Weights of a small masked image model.
Data: trained on microscope photos of single blood and bone marrow cells, 97085 training examples, 8.0 epochs.
Rows from block 9 of the encoder of a small masked image model, named by matrix and row number. Rows with one number belong to one neuron. Each number is 128 + 32 x the weight over its row's rms, rounded and kept within 0 to 255. All counts start at 0.
After each neuron's rows are labels from the 100 images, of 14976, where the neuron reaches its highest value: "responds to" is what is common among them. Only what is clearly more common there than usual is listed. The data: microscope photos of single blood and bone marrow cells.
# fc1: MLP up (encoder.blocks.9.mlp.fc1.weight, 640x160), inputs 0-159
# fc2: MLP down (encoder.blocks.9.mlp.fc2.weight, 160x640, transposed), outputs 0-159

fc1.291 [120 125 107 168 100 113  92 157 130 108  82 103 118 128  83 109 116 124  97 181 126  58 159 143 122 136 197  83 102 157  87  83 115 128 185 111 153 127 103 152 130 132  87 143 189 120 176 155 120 148 112  93 188 115 140 123 105 212 172 122 160  96 102 156 168 122  99  97 155 163  98 177 135 137 170 138 154 173 154 142 143  75 150 134 153 134 133 154 125 130 137 155 189 174 108 186 105 134 127 118 118 155 132 164 158  95 115 124  71 149 139 105 179 134 111  82 154 161 207 187  82 143 158 167 111 149 169  82 121 152 178 121  71  84 154 106  90 144  99  78  99 130 105 111 107 128 147 166 190 167 126 178 157  99 171 145 145 112 130  86]
fc2.291 [173 135 149 154 171 155 147 108 142 114 162 109 138 103 179 119  97  95 156 164  95 189  92 156  77 134 154 105 101  97 134 128 154 149 134 111  93 175 169 115 127 111 149 117 119 170 157  91 185 138  99  89 135 128 102 173  88  74 162 123  52  99 108 172  51  78 104 160 108 117 175 149 138  63  88 140 130 154 140 123 114 171 104  28 119 124 156 164 143 181 139 159 111 103 148 144 118 147 131 112  82 178  86 121 121 117 137 143 109 113  94 170 104 142 125 190 160 153  73  93  73 116 149 138  84 146 109 149 128  77 106  89 195 161 142 106  98 142 130 153 135 104  92 118 159  92 140  86 109  97 123 175 125 171 104  88 104  96 146  70]
responds to: cell type: segmented neutrophil

fc1.312 [157  87 112 112 107 115 109 163 111 154  74 166 146  68  69 146 129 117 165 144 176  79 145 114 171 123 143 175 146  97  39 107  84 155 142 125 108 145 111 197 151 173 126 109 170 120 147 113 124 129 125  87 141  85 166 124  81 173  94 157 122 132 102  95 166 115 122 165 178 153 123 116  83  99  79 141  77 104  93 169 118 105  86 121 152  92  96 139 138 133  53 164 138 164 166 138  92 129  82 163 147 116 188 146 167 133 145 136 110 176 121 104 133 108  70 135 142 112 179 121 151 182  93 162 114 114 143 103 152 108 172  91 140  75 118 172  62 126 128  50 126  62 137 159 123 156 145 117 152  90 168 171 134 129  89 135 111 114 104 162]
fc2.312 [126 116 171  88 101 181  89 138 138 186 125  89 167  84 167 107 127 102 169 171 162 161 101 167 134 155 145 175 149 146 122 115 123 110 132 112 154 127 130 130 100 120 174  67 126 163 155 113 186 121  88 136 146 171 146 137  76 140 154 123 139  93 127 145  74 112 111 158 153 127 163 117 180 105 140  91 140 162 145 113 141 151 115  54 126  97 138 171 171 118 122  85 158 134  83  80 175 124 153  93 140  95 164 112 117 108  92  98 170 129 160 238  82  96 103 146  77  64 166 155 158 108  98 171  73  84  79  88 170 135 127 152 151 117  95 128  90 133  84 150 148 142 163  96 188 155 133 180  93 122 133  82 162 151 113 166 109 120 172 133]
responds to: cell type: segmented neutrophil

fc1.467 [104 170 120 156 127 100 109 113 112 146  90 137 163 161  62 114 121 197  83 170 183 160 179 113 141  61 169  54  63 169 170 134 149 164 151  78 155 118 108 120 143 126 146 120 190  91  81 151  90 124 167 168 179 144 173  74  79  93 121 139 141  93  75 123 117 182 120 119 105  97 136  96 138 108  82 157 146 184 111 161 183  81 102 111 136 119 107  66 148 132 134 138 177 140 124 160  97 131 134 173  86  95 174 155 141 101 189  91 125 149 116 142 118  95 135 134 114 110 138 111 176  94 126 126 171 170 148 169 124 106 114 121 152  84  95  94 113 132  93  82  77 157 159 169  81 163 141 128 138  97 151  92  99 134  95 145 152 112 112 144]
fc2.467 [164  98 111 133 126 143 110 152  74 100 141 103 125  72 111 127 124 108  91 149 174 168 136  86 117 166  96 127 161 180 170 120 119  99 100 167 162 117  86 120 120  94 106 139 127 111 101 115  97 108 129 100 155 145  93  76 157 103 104 162  84  85  88 146 127 158 126 160  99 154  91 146 172 107 140 101 177  93 144  99 150  92  96  63 149  71 102  97 107 160 124  90 146  91 158 103 121 109 137 110 107 151 151 122 130 140  67 115 149  80  99 255 162 124 140 112 119 146 107  91  50 122 135 132 108 165 127  83 137  97 180 153 162 160 117 164 158 114 136 120 110 148 150  80 182 103 160 115 109 105  96 149 177 139  93 100  94  81  91 115]
responds to: smear: peripheral blood; cell type: myeloblast

fc1.408 [117 101 144 100 120 167  89  71 141 115 197  93 147 127 164 155 100 172 128 162  88 162 136  95 140 112 147  96 155 112 137 147 115 137  84  89 162  78 117 123 137 177  73 161 177 125 192  57 161 157  79 144 197 170 102 125 144 124 143 167 115 155 121 116  92 123 164  67 140 147 110 138  93  97 109 167 110 115 149  80 151 129 105 107 134 112 113 101 157  96 179 112  74 173  93 184 154 113 145 108 150 141 129 103 128 146  94 166  83 100 148  95 129  94 179 144 138 158 113 117 114 103 178 135 132 191 140 127 112  78  89 198 134  57 118 174 142 130 159  88  73 167 117 180 145 114 100 161 164 163 100 125 105  75  84 137 176 119  95 126]
fc2.408 [144 140 120 166  93  84 135 185 179 149  88 153 122 130  78 180 133  79 131 128 137 155 107 164  86 159  90 153  96 112 150 155  99 103  81 161  96  94 102 178  77  92 131 170 114 127  82 111  93 110 122 105 114 116 171  75 174 119 105  61 141 158 109 165 156  95 159 120  97 103 133 165 176 150 113 121 167 129 170 121 135 132 129  14 181 131 152 154  99 123 133 155 115 143 128 139 172 150 187 176 142 127 127 160 142 103  73  88 141 173  90 194 140 111 118  82  85  97  77 123  61  66 148 139 141 107 110 163  99 128 171 116 107 149 154 116 150 164 100 136 161  99 134 133 114 153  96 104 102 150 100  98 171 100  89  68 132 137 116 168]
responds to: cell type: artefact

fc1.297 [110 165 104 120 114  77  96 112 170 129 105 139 166 120 133 102 125 102  94 119 123  65 157 144 149 173 138 163 108 122  32 163  89  83 108  93 100 137 102  95  60 162 133 105 123 129 141  83 184 108  71  97 133 109 124 138  97 187 143 145 115 138 144 158 157 168  87 160 127  83 101 158  72 149 145 168  89 112 151 127 104 171 103 132  81 179 160 112 116  88  42 109 178 164 190 107 137  91 102 157 165 143 144  91 156 187 166 140 138 112 186 140  93 122 116 179 102 164 142 169 112 160 126 177 128 125 178 110  88 135 107  77 134  79 159 161 129 142 124  61 141 155 149  87 120 125 106 133 137 150 140 120 123  84 163 145  97 112 155 178]
fc2.297 [119 123 130 146 125 164 129 120 172 114 197 152 125  90  82 137  86 139 155  73 116 124 109 156 117 124 115 195 121 167 115 140 191 163 109 115 155 140 174 139  93 135 182 155 138 126 164 139 114 122 141 113 124 135 150 207 143  99 143 156 101 166 119 144  81  88 106 150 153 192 153 187 173 117  88  98 181 162 166 139 118 137 133  39 112 133 105 157 135 112 120 151 171 160 165  55 171 106  74 108  92 129 124 119 155 125 104 124 132  64 127 230 130 119 174 130 131 131 159 159  37 116 118 139 106 103 168 121 118  62 144 143 174  72 125 171 147 147 123 127 107 115 136 177 181 174  91 122 122 139 145  93 110 128 136 133 134  92  89 107]
responds to: smear: peripheral blood

fc1.361 [195 153 103 136  84 128  85 165 178  86 120 121 186 139  94 165 160 154 143 176 177 130 139  86  85 110 152  78 133 111 159 193 147 110  98 123 180  86 127 102 167  66 135 145 145 166 167 130 116 145 148  95 107 158 105  79 158 125 127 161 100 186 101 161 138  84  77  88 179  80 168 104 113 169  86 172 104 134 179  98 106 107 143 100  97 102 168 118 131  86 124  97 110 166  57 135 150 136  95 153 138  89 148 159 150 106 168 120 128 117 124 104 111 147 154 116 103 125 117 126  83 154 111 122 121 126 156 105 136 105 115  74  94  95  70 169  97 166 146  88  74  93 121 184  89 127 126 169 182 160 156 121 110 113 151 173 170  83 173 150]
fc2.361 [134 164 101 185 133 153  84 109 199 106 133 103 102 177 141  90 118 139 138 100  82 187  87 150 163  78 135 129  70 122 117 112 171 131  84 135 127  97 105 138 128  93 116 132 123 124 149 109 167 176 139 113 149  97 151  86  94 156 166 173  61 102 185 141 135  78 177  98 168 155 126 118 149 152  95  74 156 120 160 136 129 160 153  90 106 134 173 180 135 121 126  88 111 132 178 161 165 120 137 149 163 111  99 130  64 107  74 157 178 131 167 220 184 129 133 109 125  72  72 142 130 147 120  91 148  61 103 130 150 173 156 136 116 143  86 135  75 135 113 134  65 139 114 115 125 136 125 149 118  76  86  80 119 129 107 156 137 110 181  80]
responds to: smear: peripheral blood; cell type: segmented neutrophil

fc1.290 [181  74 157 148 106 100  82 141  96  92 113 133 129 122 144  78 107 164 145 153 129 108 158 170 145 137  91 153 157 148 124 107 139 113  81 109 141 124  92 135 148  96 106 160 170 116 113  63 125 124  73  74  98 130  98 140 119 177 129 136 181 135 122  89 133 156  76 105  96 182 143 173  87 116  99 186  77 132  99  91  81 124 142  97  89 199 165 129 132 178  38 132 148 162 156 161 141  99 111 144 131 136 141 181 104 109 114 151 131 177 105  90 127  72 114 133 175 159 109 102  91 174 170  98 135 138 194 171 133 145  97 139  80  96 166 166 137 143 123  78 115  93 141 151  89 145  88 101 120  86 168 171 110 116 116  72 152 185  79 145]
fc2.290 [138 161 115 114 162 155 132 168 162 120 127 184 145 119 148 166  71 108 190 144 118 110 102 188  89 146 107 190 142 131 162 110 112 132 111  95  91 103 107 122  91 102 183 126 128 103 201 162 157 110 169 187  99 142 135 194 132 116 148 166 115  94  85 107 114  77  88  99 134 135 140 125 184 123 122 135 131 110 126  81 113  75  93  65 102 133 148 165 118 157 108 155 187  85 138  62 146 122 117 130 108 106 160 114 139 132 139 147 145 113 120 207 128  97 105 160 125 139  95 108  51 211 109 130 163 155 155 104 119 123  86 143 157 121  87  91 111 171 159 127 139 197 105 104 162 100 144 100 121  74 138 127 186 156 170 112 116 182 140  74]
responds to: cell type: segmented neutrophil; smear: peripheral blood

fc1.82 [141 161 136 140 108  87 118 163 123 168 146 134 136 109 100 109  63 140  98 129 117 148 158 130 115  46 189  98  81 121 109 103 209  93 143  70 159 151 124 170  93 144 185  99 164 184 153 168 149 194  91  76  82 170  78 147  92 126 110 132 101 151 158 172 134 191  91 131 137 132 136 124 103 108  95 170 140 104 139 104 111 108 100 131 147 156 132  88 129  75  86  83 157 192 137 125 178 169 162 168 146 127 179 132  88  88 161 153 132  79  81 129 167 140 137  73 153 142 109 100 150 157 113 131  79 177 171 116  90 146 124  84  86  91 143  90 155 117 118  88 163 133 177 104 104 114 153 154 134 142 162 125  90 127 109 171 141 136 157 153]
fc2.82 [123 159 126 144 122 166 170 170 133  98 149  94 105 159 166  60 103 128 151 124 174 110 115 115 145 119 168 135  90  96 156  98 118 143  92  92 143 186 130  85 166 145 152 154 121 175 184 162 148 113 138 124  65 116 161  84 160 135  72 113 122 119 161 217 132 154 164 179 131 120 182  95 159  89 140 124 157  97 113 143 149 179 121  52 110 144 133 151  90 170  72 118 127 141 173 143 148 146 106 101 101  89 116 148  85 160  85 177  73 102  90 172  77  79 111 116 100 122 139  76  64 142 114 139 128 159 115  80 106 149 121 123 175 128  92 163 131 136 107 102 117 106  70  91 171 136 183 131  98  95 101  87 151 174 102 176  96 105 156 113]
responds to: cell type: segmented neutrophil

fc1.124 [220 114 121 173 103 134 101  78  89 123 157 107 149 108  92 134 109 132 158  68 191  89 153 133 163 123 120 150 148 160 122 149 175 148 126 122 103 107 150 139  60 165 118 145 136 159 155 132  99 103 130 106 132 123 108 129  87 151 100 125  75 103 164 130 129 188 101  74 165  72  99 126  79 143  95 107 137 171  89 119 154 160 189 116 108  96 172 112  96 190 189  92 151 110  63 131 141 128 155 136 127 138 143  68 127 125 149 103 114 209  99 131 144 206  94 100 129 107 155 131 106 118 160 190 154 183 187  96 104  95 128 137 192 107 129 144  70 107  58 140 135  88 124 122  94 136 109 149 151 124 134 123 120 132 119 115 107 146 140  58]
fc2.124 [134 111  86 104 160 142  69 110 115 128 166 103 125 113 111 159 105 119  71 138 158 134  75 169 119 170 116  76 140 115 175 107 100 190 106 123  64 145 165  94 139 158 114 128 112 106 113 108  96 112 144 102 108 101 119  89 129 113 132 137 152  81 185 133 144 134 174 111  82 149 150 110 145  95 123 114 142 103 183 162 143 132 126  34 132 105 178 139 144 123 183 109 119 123 202 146 135  89 142 102  97  88 133  82  95 114 139 115 111 160  91 255 148  75 132  89  79  88 104  99 134 140 127 166 157 155 103 178  97  85 121 179 122 125  89 154 127 103 140 192 171  93 117  99 123  85 153  96  92 109 101  94  92  84 111 104 180 142 119 147]
responds to: cell type: artefact

fc1.8 [115 158 128 133  80 117 111 123  77 135 125 113  75  79 177 116 144 180 157 181 129  90 158 168 178 148  75 170 188 108 121  64 145  93 117 137 127 172 119 153  70 101 132 161 123  98 141 150  96 131 117 145 125 189 170 106  88 143  82 138 146  97 158 125  91 147 151  87 173 192 107 128 131 112 170 168 164 175 128 140  77 150  78 124  89 149 125 108 172 123 113 141  95 181 102 136 166 123 137 118  97  67 135 117 105 131 157 138 142 176 149 112 168 136 148 161 149 102  96  97 114 115  92 132 134 109 133  86  79 109 108 116 182 139 137  84 115 171 144 156 110 187 152 188 163 127  99  72 117 105  77 204  99 111 132 178  92 174 185 139]
fc2.8 [ 97 167  98  86 127 138 148 103 103 107 125  94  94 116  78 116 179 105 111 157 131 159  89 193  92 180  75 164 174 135  69 153  79  94 168 115 105 161 144 143 103 114 150 109  92 124 151 117 112 168 154 150 123 143 127 168 159  98 151 157 161 160 152 100 102 113 142 138 147 147 101 118 111 151  85 124  99 155  93 100 118  92 107 166  89 181 163  93 167 137 119  88 173 114 162  86  83 122 175  97 135  89 170 110 134 107 128 144 162 122  86  72 117  94 136 168 164 155  85 127 159 149 182 143  99 191  89  80 169 152 129 123  45 150 161 118 174 134  53 138 120 158 166 105  88 158 109  87 177 111 112 131 131  82 182 107  91 174  87 139]
responds to: smear: peripheral blood