Weights of a small masked image model.
Model: 5.96M parameters, 48-pixel images, encoder arch vit, encoder norm layernorm, encoder patch size [8, 8], encoder layers 12, encoder width 160, decoder width 256, decoder layers 3.
Training: adamw at rate 0.0015, 6100 steps, batches of 128.
Rows from block 9 of the encoder of a small masked image model, named by matrix and row number. Rows with one number belong to one neuron. Each number is 128 + 32 x the weight over its row's rms, rounded and kept within 0 to 255. All counts start at 0. Numbers have three digits each.
Before each neuron's rows are labels from the 100 images, of 14976, where the neuron reaches its highest value: "strongest on" is what is common among them. Only what is clearly more common there than usual is listed. The data: microscope photos of single blood and bone marrow cells.
# fc1: MLP up (encoder.blocks.9.mlp.fc1.weight, 640x160), inputs 0-159
# fc2: MLP down (encoder.blocks.9.mlp.fc2.weight, 160x640, transposed), outputs 0-159

strongest on: cell type: lymphocyte
fc1.41:120094177122180120080099141169111085078130167138125159087156151135163144088097143095124127082095158128153200100069112072175096088159083160121153114137094183143124177131186092111095110100140138131090099078090190084098113158097145151095113112104152156104086158151185177162130111154178148102154138172170139156100091113112170087110090116096115160115098095123093155087128122178064061150095138105120157123170156091122091189136158127179152131123085121088132166163108126087081118142111109
fc2.41:140092105126109119160126072117131138155153134165158169056126126110107135146164097093148148138121119166108140153130150134109147122145183120157085082156095106162178088190094081122145102200138131079150119119072143096101183124136144101170131096093138147189154179111122073107099181098184111094085107088131153185166094175121133141086141151060141190127174166153151128147116133181092159075133131153141179157172099086142114171093137122116119128122068095099174103090170083141092122170136192

strongest on: cell type: lymphocyte
fc1.1:109081120114171165136180109098188133150179094129128122151108094160112109097103106086152193172140103158107139164171101153118133135158137131130150139132140156130084148137129179148103078146168175120118085127107086108130128123112128108077193090128174133117169088118122137122100080141141070128091169115074097097121100133082087185119151056106081086192131135132119159107119109188080098108081165131166086093151180140183159148123105075132139181177104077162172069179098122116113164102120068
fc2.1:160149104151092170150153125151169135146119081105172079160161168095126110096129097070085102152104178094159078133081162095158165117152095152112085116075089125155157127098158121163146142113087108180119196136079079185185121100164124167158131150133085080165081104171151160095083152075092137107139103152131169145140132121153129172138090108072161090163098129120088141148067131151114176165079173150134159110167126121083132149194088077122135112118068147117145105112151078114104086126127080

strongest on: cell type: erythroblast
fc1.528:095170151128115184102114157137104165158126121077166106157144163138150168115075163106173127103167179136099150108143128172067141103106169156137111099093106139094128166177072100080162177182126083174097072165105161145142166066139114105113120152161165068085153132126147162107171058162112088086169086154093117099132164113148122161142137139095099156153109116155169185156112100183158164118168157147098095185171114155134127137100080098139154116149076071142094131134091136158107090096178087
fc2.528:151110122100120140112119108134137069104183131116124142109091191139086154125158141096150161141130123145108087128104195094107111119092144129179163174133174112083118148127126120182120091074103080117133122103117112188144118098148094144125148169166099180154106130141164119070108109125147069115158083100150130113085165141103155136161134179035108076113162135087167107216086153068131097067086101098175116125114134092169083114134145123135152097157159191140184175120121177089073102155109080

strongest on: smear: peripheral blood
fc1.254:167155104074107132145175091109206107128171132096157080086119152116162091129122197173101107091154097169162124161092173139157144184073170110168182094148116098108145101101131144153153073166068132119119108161140192133149163150141118143135143106114174078085160063127129149097134168142082089099094172157087176109133122148149098170135144142106149182088084093128085089100082095158168164084115098129132083084152116095113089099145093134113156161095110151151179095154152136148164158110168161
fc2.254:134121155176111077199107158130211094104107122109124081125153112209146129126115096103124128115165173176062077139152106101132158121156133099158120137071131135147088100155113164086179164130142161143117097131111172153127146063113120131124150089109166121058169127138089145085131082107193125121142167132100112064179160088133102142150141086139074149133155126131128078052176111149162130132116154103158085124094077169107135143086095092130114089145101061096130095164123099127167165091179091

strongest on: cell type: erythroblast
fc1.582:131063088126124097093120185087154167083160160130175142138186177135108155144124160090123109107116173140148101101143134110092154154130119084163141171110137137155164167143109201120055080103100133183073177168083167184105082132131172112155098108170136128134172075157144097115104116106128116109060136124137156104086146149110092118119177165126124201120144093150175110079069121079115153093124077097131117169122132095089114155140161120161153097075138168112076095105140101138116192083150095
fc2.582:167175101167113077146161141112150173108115148167091083180148120171082168130062109083144131137098122105151096083160109069173101103174181117108134137136086126165132094085147081128075137159125151161171162114161132167080145108095123132140190144084128109156121170114145158106138093132152121149155101080078171162101128080165147103169179120021097093116144114185101164186131132138142163149168162105142086092166089124077152146101136154100176128125143089112155147139149146095167104088078121

strongest on: cell type: lymphocyte
fc1.117:144164139077163115155115178097092091090142131115078102144101151156101104138111176152138159177120123140138187186121138152128128091141091121132083146086106103134095170108085113168152141163157107169141182193142105110180160170110085188174114136110077167148090091172134067139132165094151076077122130151112117181107135140162111150178124189152122128117067114155099087078118087178163159161112106106140138121090121134149107203188148106171138145119181097090142106107157082129080115064157108
fc2.117:130142136154155141139108078093100092130177127161134082117134077097160090089111115075092131147125152153180151181157148139125129112123153091140084165156077099205097118137121086157179147107130138140136071132093154151187146126096191079124101157153136100164109119163133182106139108163179161133118097169162164173101149101079163079105134083062114118171065165163152153151098119156179095072097174121145120077110109162104146087138137076112063120079133090132093100153195092144126143114123086

strongest on: smear: peripheral blood
fc1.626:141127114083170170155074128051084084111135150134096129085165127182094103176109176103073191149094134130127153116104130088111136100151163158161124088175166080130102113123101148075159087130106112108153142177125111081103147141138172154155057155119159163151167096138132096182114083082128098151149079127141130165108161078101132114083143151135129212131132154109143121157084171162077084117151105173082138119087102178112089118133125139108084104128126151139200146118135121112130190051174160
fc2.626:161090132168136164117110127121086133151142155158126142132172199152080064094116136047164147096160107172143107114117174107108120135094148108105172143087142093084166130139080114114125094103111075114143152116169116095088155153116133129126079148134147127143078107128162142153187046137165168095082149158182179138138157136135136173153082115208171131171137109167078098110157136120120166125102142145105135146164085092163136231117120085085051136148078126153113165125106102136105089106174136

strongest on: cell type: lymphocyte; smear: peripheral blood
fc1.442:079151120161139140145096112154189154079078124145123111132158163145134170112108116087150133164086127158082135108182158160097081083157107107134137134083109173081107113100084148116168104093109150141074154124105113091117154045118086180125171131130176169126132100099151135126223097101167166152161106137155114119133126132157117127114123152126117149100105106119069078098093090120183123029139090159137178179122150116129098207134140090151108136096105079089082083113104187104080162096139121
fc2.442:130143122093095132130085117083115131106165129147132149105098149150132072135114174147151155072165120127095157169147170136130148170138134099110091090131112106147155121075151097094097147138116062094134146139101137145136147138093107087112081144123111150255139166155143150135111102140121098158135097130099151182135115104141127141090162139000095118155092126164176175182091099105171172162148102144103121158097088155140094074143118144142094154095119133168158152120113113185110112133090128

strongest on: cell type: plasma cell; cell type: promyelocyte
fc1.521:162092177127131151158159143108171075168129074191128138158114133107122121089168092145139087106114111090097081135141110105061085120137145130156157113170163101096130095173103177162124115144152107158183120086194092115147110129126144103115120143174120205084159124141130213118106160126156094131131144126138150060153164042158150081174167144172116234129068090150141147075106159129101171147093119142142105135143091156162100104145109091130103130141130082169113120091149145143075132130101090
fc2.521:129076110152122152099126147138155149097099127124158128095124100125148123103146125139093151131148111103124091138162142104097117148087136126110169111166133136161162152082092092138154122151162148125151149110114124107137164115108101142154109108111118130000121162136111153112152147153146167080104123099130160124135132126105092139135132150255105113130142167140140135053126095120114082103151092134130152120090169086102160118090172172157153150153121166099099111181166146092096148140156121

strongest on: cell type: erythroblast
fc1.281:164129186097080176087081161161128070145089180146151146134147136128185125172146145115121079040189112129146096127146107115104113186161126174146134171133146171165122132164088136177163144124103151142141123102081153105118092070093172116117123173145073129086164199144140144164074120154134126140155143106101085103154121069089102129096167144085161078088132159105140113099175175169107102204157126111099144147107108135132169114143159107149072091123173170144098142095097105154131157194145134
fc2.281:146101135150100120104106146145193112105123107163074118179135095176089161126102157173071163149137095157147101121132091092142124108150126132129155099170107138090139154138117163099166149137153160093108114102093186129144154120104153116079118091130124073026096140110080118132156144163135114088108105093142119127107122107112095084182137130255097135151179168068127085117179080126129121089159158089096122168097122076164163139069151085133133123132146122145132150088138180131092129087093173

strongest on: cell type: segmented neutrophil; smear: peripheral blood
fc1.413:186102197158139157111129146085150144126074126139113083117080097108156174124154133105126109145131126172113124116118179141131182163170106150132155111182093152144167127071167147135143121062095199108140145079134096087141116179086141101147115090194086189120161080064113168082106131090140117101164153119145118127124160180137132112068090108105176095133143162173084114158088070169094146120135166132173115129124071112125157160082133092102066165132132104160185122075156148158085143144170119
fc2.413:115112178107119144090107083102152124174135139061125066166118111076129062177174135143104139059143139108179149136162131090173142160049138154115138062166136160087175099078162119159163142113123120160098147190129096133155090177122152141120103124175140112149172117082136087079081056139125095103124107148137180085141159115169081081103134104095178187128119147178171092168133106175104104125130146193113136152150098115136092102172145167162157125093155140126135166134139129158145135169174131

strongest on: smear: peripheral blood; cell type: platelet
fc1.586:108131166119134115120153164185095095128085120088132152089175090140139117107099090137113144139152094140138118131071109159164177108132157116175166097156094139142175090121144144137146126142135074111141096126124098155177116124185192139123146154075104072081139148086168094116064116167200111150144071159113146096093110136137126158107134116159178050160162159164121119105185141069129082109109135113146080131114105083156084091137079119076129128137171177163192063071039128131150155138126132
fc2.586:126128075085104131157137147128145138159086139121098155094127158105081163091115088120106163107173109166124128152139162129109107133128099163081140151058156115139091144145108142151148160110178135134099183097104151140144170113092154147150155102164143108041085081103152149096198163110161172090110101124160152112117081155113128153158145112255090105109111137136116132098103159108167116120139116140125189126086124165082149177135137169121180148105155083099099163108140108121151160120105092

strongest on: cell type: lymphocyte
fc1.231:108168068143132147127167161153166103123180115100156070145150152098113182074141167079137178213137094114173175087124108135174111148091136171078073132094129165079103088145142132117174128171178121136089101149126089156181070146135097113168151163119123106143114141132090152085078167094130080090101132172151182111159136159150082062174173098150129105154165075138179090090100156163176113131113121126115129151102110106163151153151056113173173141113168125127126106139091114121123111097127162
fc2.231:180163115149147146096116110166161070150162118077117177169109145147115153122128150122082134135068169142164170165129160146155134066148166097183145150108079121122097117148091100062099101104136112144108129075108165099169139148061079135071158137134103166140117148163155137095117139100168163083130071177110119195084176083141139111098085151081105124144112156090114145092140066145099152138119128096096126163070116162096112144104127141116147182112076149157182153204086105075125165094076140

strongest on: cell type: lymphocyte
fc1.243:133118155088170162072106175180101143116147130103128093123108081102160106114086089136156169174070100135112161191125126105148196103182134084143151107157105124121100100103174097135148128166127150179068165097121141109104183076104128115106113114136141155095093140159112172115160162144082106079187130099117172166157074127155140139104151151108107135115072087124079146106105161150160144106130189105146131158163153068107128111125102112114178196081047142076104096169140124171138119183159070
fc2.243:078106147146176082074168140164091162167147150177109104144097166184093103162160123097175060090178087157108139090138178115134117105085113153181144138134151168121163147115187168147154118178132120101111183135164154146142070113092106139118147180116152196204105169121180108117148120168107121161078156154138113146097100132156147145119116159013125155120142127176184167127162099137153090123100078172143123128169124153113072125168153124085106146139097150099120139145102140108117115152159169

strongest on: cell type: promyelocyte
fc1.607:105115130144172090181114155148100091148171103101149149172154186117172099129136167087145070108147087113157117087096148155055107174159075096127110130087178152126152153145147165154104102079080139116089102151096111125119065187154115101138098089169108133129110123141141123108100144117137087181088093127084151202101144135166174127181158182146113068131097112072139070170137101122128082093119097155172111171112187147105079121100143103189095130175095139123133137152161167117070100086095122
fc2.607:131080101141123132143117103120133073144167154125085107173080195127156161168167146157096166133069126108098149155092116133157122165106128088165117163128122087108127151161179128107143139117106176167118153110079163162124143114170103136154179088189159084069110084119142154092075167107138079111189161177170148162157180140184110152087133113131138176112143096085057132184147151137157105073115146142145194147092095085149076092176114149088111166128103143126097172138183113175170161142117122

strongest on: cell type: lymphocyte
fc1.428:105074137109150178130119098063115096127084138105137168148108171093162141147103120149141056163113079131105086169136092140173188069140113115122184089111133122161108125102076090199142085075143165136088113070147107078083085186146166161080122071121071135163101184081146122177141109122100089110120137118120094156164048121163081195129123126129124172146142174108107114162108103158122118120125066124110164088111080132154157140112085143137128131098172124140128087101168073124132131152130107
fc2.428:097091126121083126167073098141109130081132173148142133103146141162159103168155177105090097173164141173108151115101165158128090108092113163105181146132190161083141111110078168180094118172104068107135164160125121126190161129165154147156172109086096164077108129144092137170143164085100093079096092103136077110137124168127080116137113108152087189160149155136069146093086166157085084112153174098107145181169163106142135096141123069139129150121163137174057129127111152183162088171152133

strongest on: cell type: artefact
fc1.502:104111158107085132138180186153123160167160084119140181155162120122077143137055071168169163085150167126102099144101083166123138085167180090102170139096098079170169099140126149107159178125131091161166120154128116099119137066119088081180062102141146153123091116057107103100116136140091123132134170099113127146168107107114145166123123084138083179169109155145099139169073078144117076078112177142174137105156129091142100142147185110108124148145080102087073150129154086136110143161072122
fc2.502:070065166103078164120163163122102139185145093168152147103090191113172120116150112111133111172142151112119110135131096173160119131112143114108124162068166179095186071135113125139075093124190146144183111143075106181134077131106143106084165123122143194156143105100123113091092138154105168131136182164081074139138132164131115174101166118123160101149154189140151162171129185126157132131180125140134174069158162125176114109075128160115068133149151164084172125064117112112150134173081143

strongest on: cell type: promyelocyte
fc1.152:161101079132164179203091181090137105070142174085098116098115165133138130095111149085182168096115106143164136143109125133145175126145107108158170142133157127064113153104107145060155135159156119171151121102141178120099084160161090196111116099150105148094112174138096084141150146091085140140111148105102097135172136106160159118126118145093118125116082099076139137164109130070110095154085110156109105102135081113104105209154196188102136118135098075092098154071137200085117198113132123
fc2.152:140137099086156132132107096121117100144149159146139160069120088083128112098111114098140098122143119184176106128085163110139163162179088109149109108138183137154152120176071157159115107091077183122071144148138085122098105139084133089167113137128083123162095138110081119146108149085106078184061108099181101150166100188109120088105088163018093128127106177168123110178129167071124150134170118121181122140081107121167086069177119111112126117116129138098102089164125067159146111113157171

strongest on: cell type: segmented neutrophil
fc1.134:150090137081102172089114150078155096113109148153149114157108145136152153117152117106139124199147118174162152169095126090158059181129140113088156159155140092086061143161134123148189157160158151090136058111140150172185155111159154160077114098160089129105165088143199075152128079145109111134122118090140067148176181103097109121111126104098165159126109109121104132168165148199124108125094120128098105123118130133161136101078108088182060100086089133148062100138158085153130101172154181
fc2.134:184146130122151163171103120095165163096080120080081134146145167154077158109075147102137124166174185114188075145173113147086163073100176152153121173116103141163151174158119129137101094105133149170144103153183098129115124107069127192176093113150108108136156153133145138097147153120152102110114143162110111107177168100106184174105159167083149069154171133095123158169122082143118099180171115104132104084099157095066101158111099148154111166068152140202173165120123140180099091128123131

strongest on: cell type: artefact
fc1.55:089134174141163172100164157165137128083130188093095180146147155155109097088116149148076141124119206097102092101165141131134088127101151136093109078076143132174114111175160109115102146151141118075175120078175158117144169157101097131145161090159112110100167162142097159170137079183176147127103092158147065113095187128173162157157174134098160101127128102099155111100075076172168085072072155105095163144136089169126132088102086163160135152132132073141156119174102100100151093105146100
fc2.55:149107165112077105174158149109081180157145159137126130094099150077111165151156110121182140069148138067159102112151198144162102116193083145156125153127174161096154126107164174114167098095092114071110144149096135146141166147089118161105068110148062148155102050077142119126150166088167110083130167085134184117095134183150159179174129147107148091141142139096154145140130178143100144154130163125140130087176142061129119142111106088103111104085152186133068173095113130164145180123124161

strongest on: smear: peripheral blood
fc1.388:087152083102148167066142147159123133137109117115144162168169158120124162172071126167089078037105133138131125146114090118104158079086152142137158116147097088167083141109134162153123187115121139132151111066167099137126076168136171094160111125145134124133145148089166084154054238174096200168147101115072126123140139113119163115115115121114135177103132160147092166162081153105112133162101112168141062125137127123081076057123158101071143092095093150130117096127155165143132121131087147
fc2.388:070162084112097154105095131157193108127170162115076171118145092129180153090056072196134120133101118092162148114087112116107126140116085192164126106114153082154164070169123170155107079158138144102110154127099133088076130140123124119142119136094135116008125107165140129131142102187107159108102095124117094111167136144166159121085080154196112099146179156127107130061086166138102113054137101121083084140124129142098130171157120116112153132106138137099142107111161173079107132122109065

strongest on: cell type: segmented neutrophil
fc1.144:115132118145139113159169135130150151120162138071103053099107128145131153100094088094181154158157171147131085137142184122095106192087114145100112150111073151170118116099158147078086110164162181129105087137135173163155100131123092159143193126123195082139086126142146051169113158146183105181137082160105170139114151085173112145089163095143108133117082082130130098101114106139143107155085110174192159093085154077160146084122134068147111142081097168149155150099161116074114174116125178
fc2.144:135150120157088110124123154110064152108136073100126126127130088078151095078090145076070111105072078183144151113089095065139140169180153143178083166148095090105170194115152175148180110142090138176171138124139128171138094100137139145174078143102091131090170105124115096116178083098161151110135168152113106105124101161199099158132116156086197178122091119177129144136158118112169130125125135112077086074135094135146173150148183128158101172125146066169143182123116091113133113132114158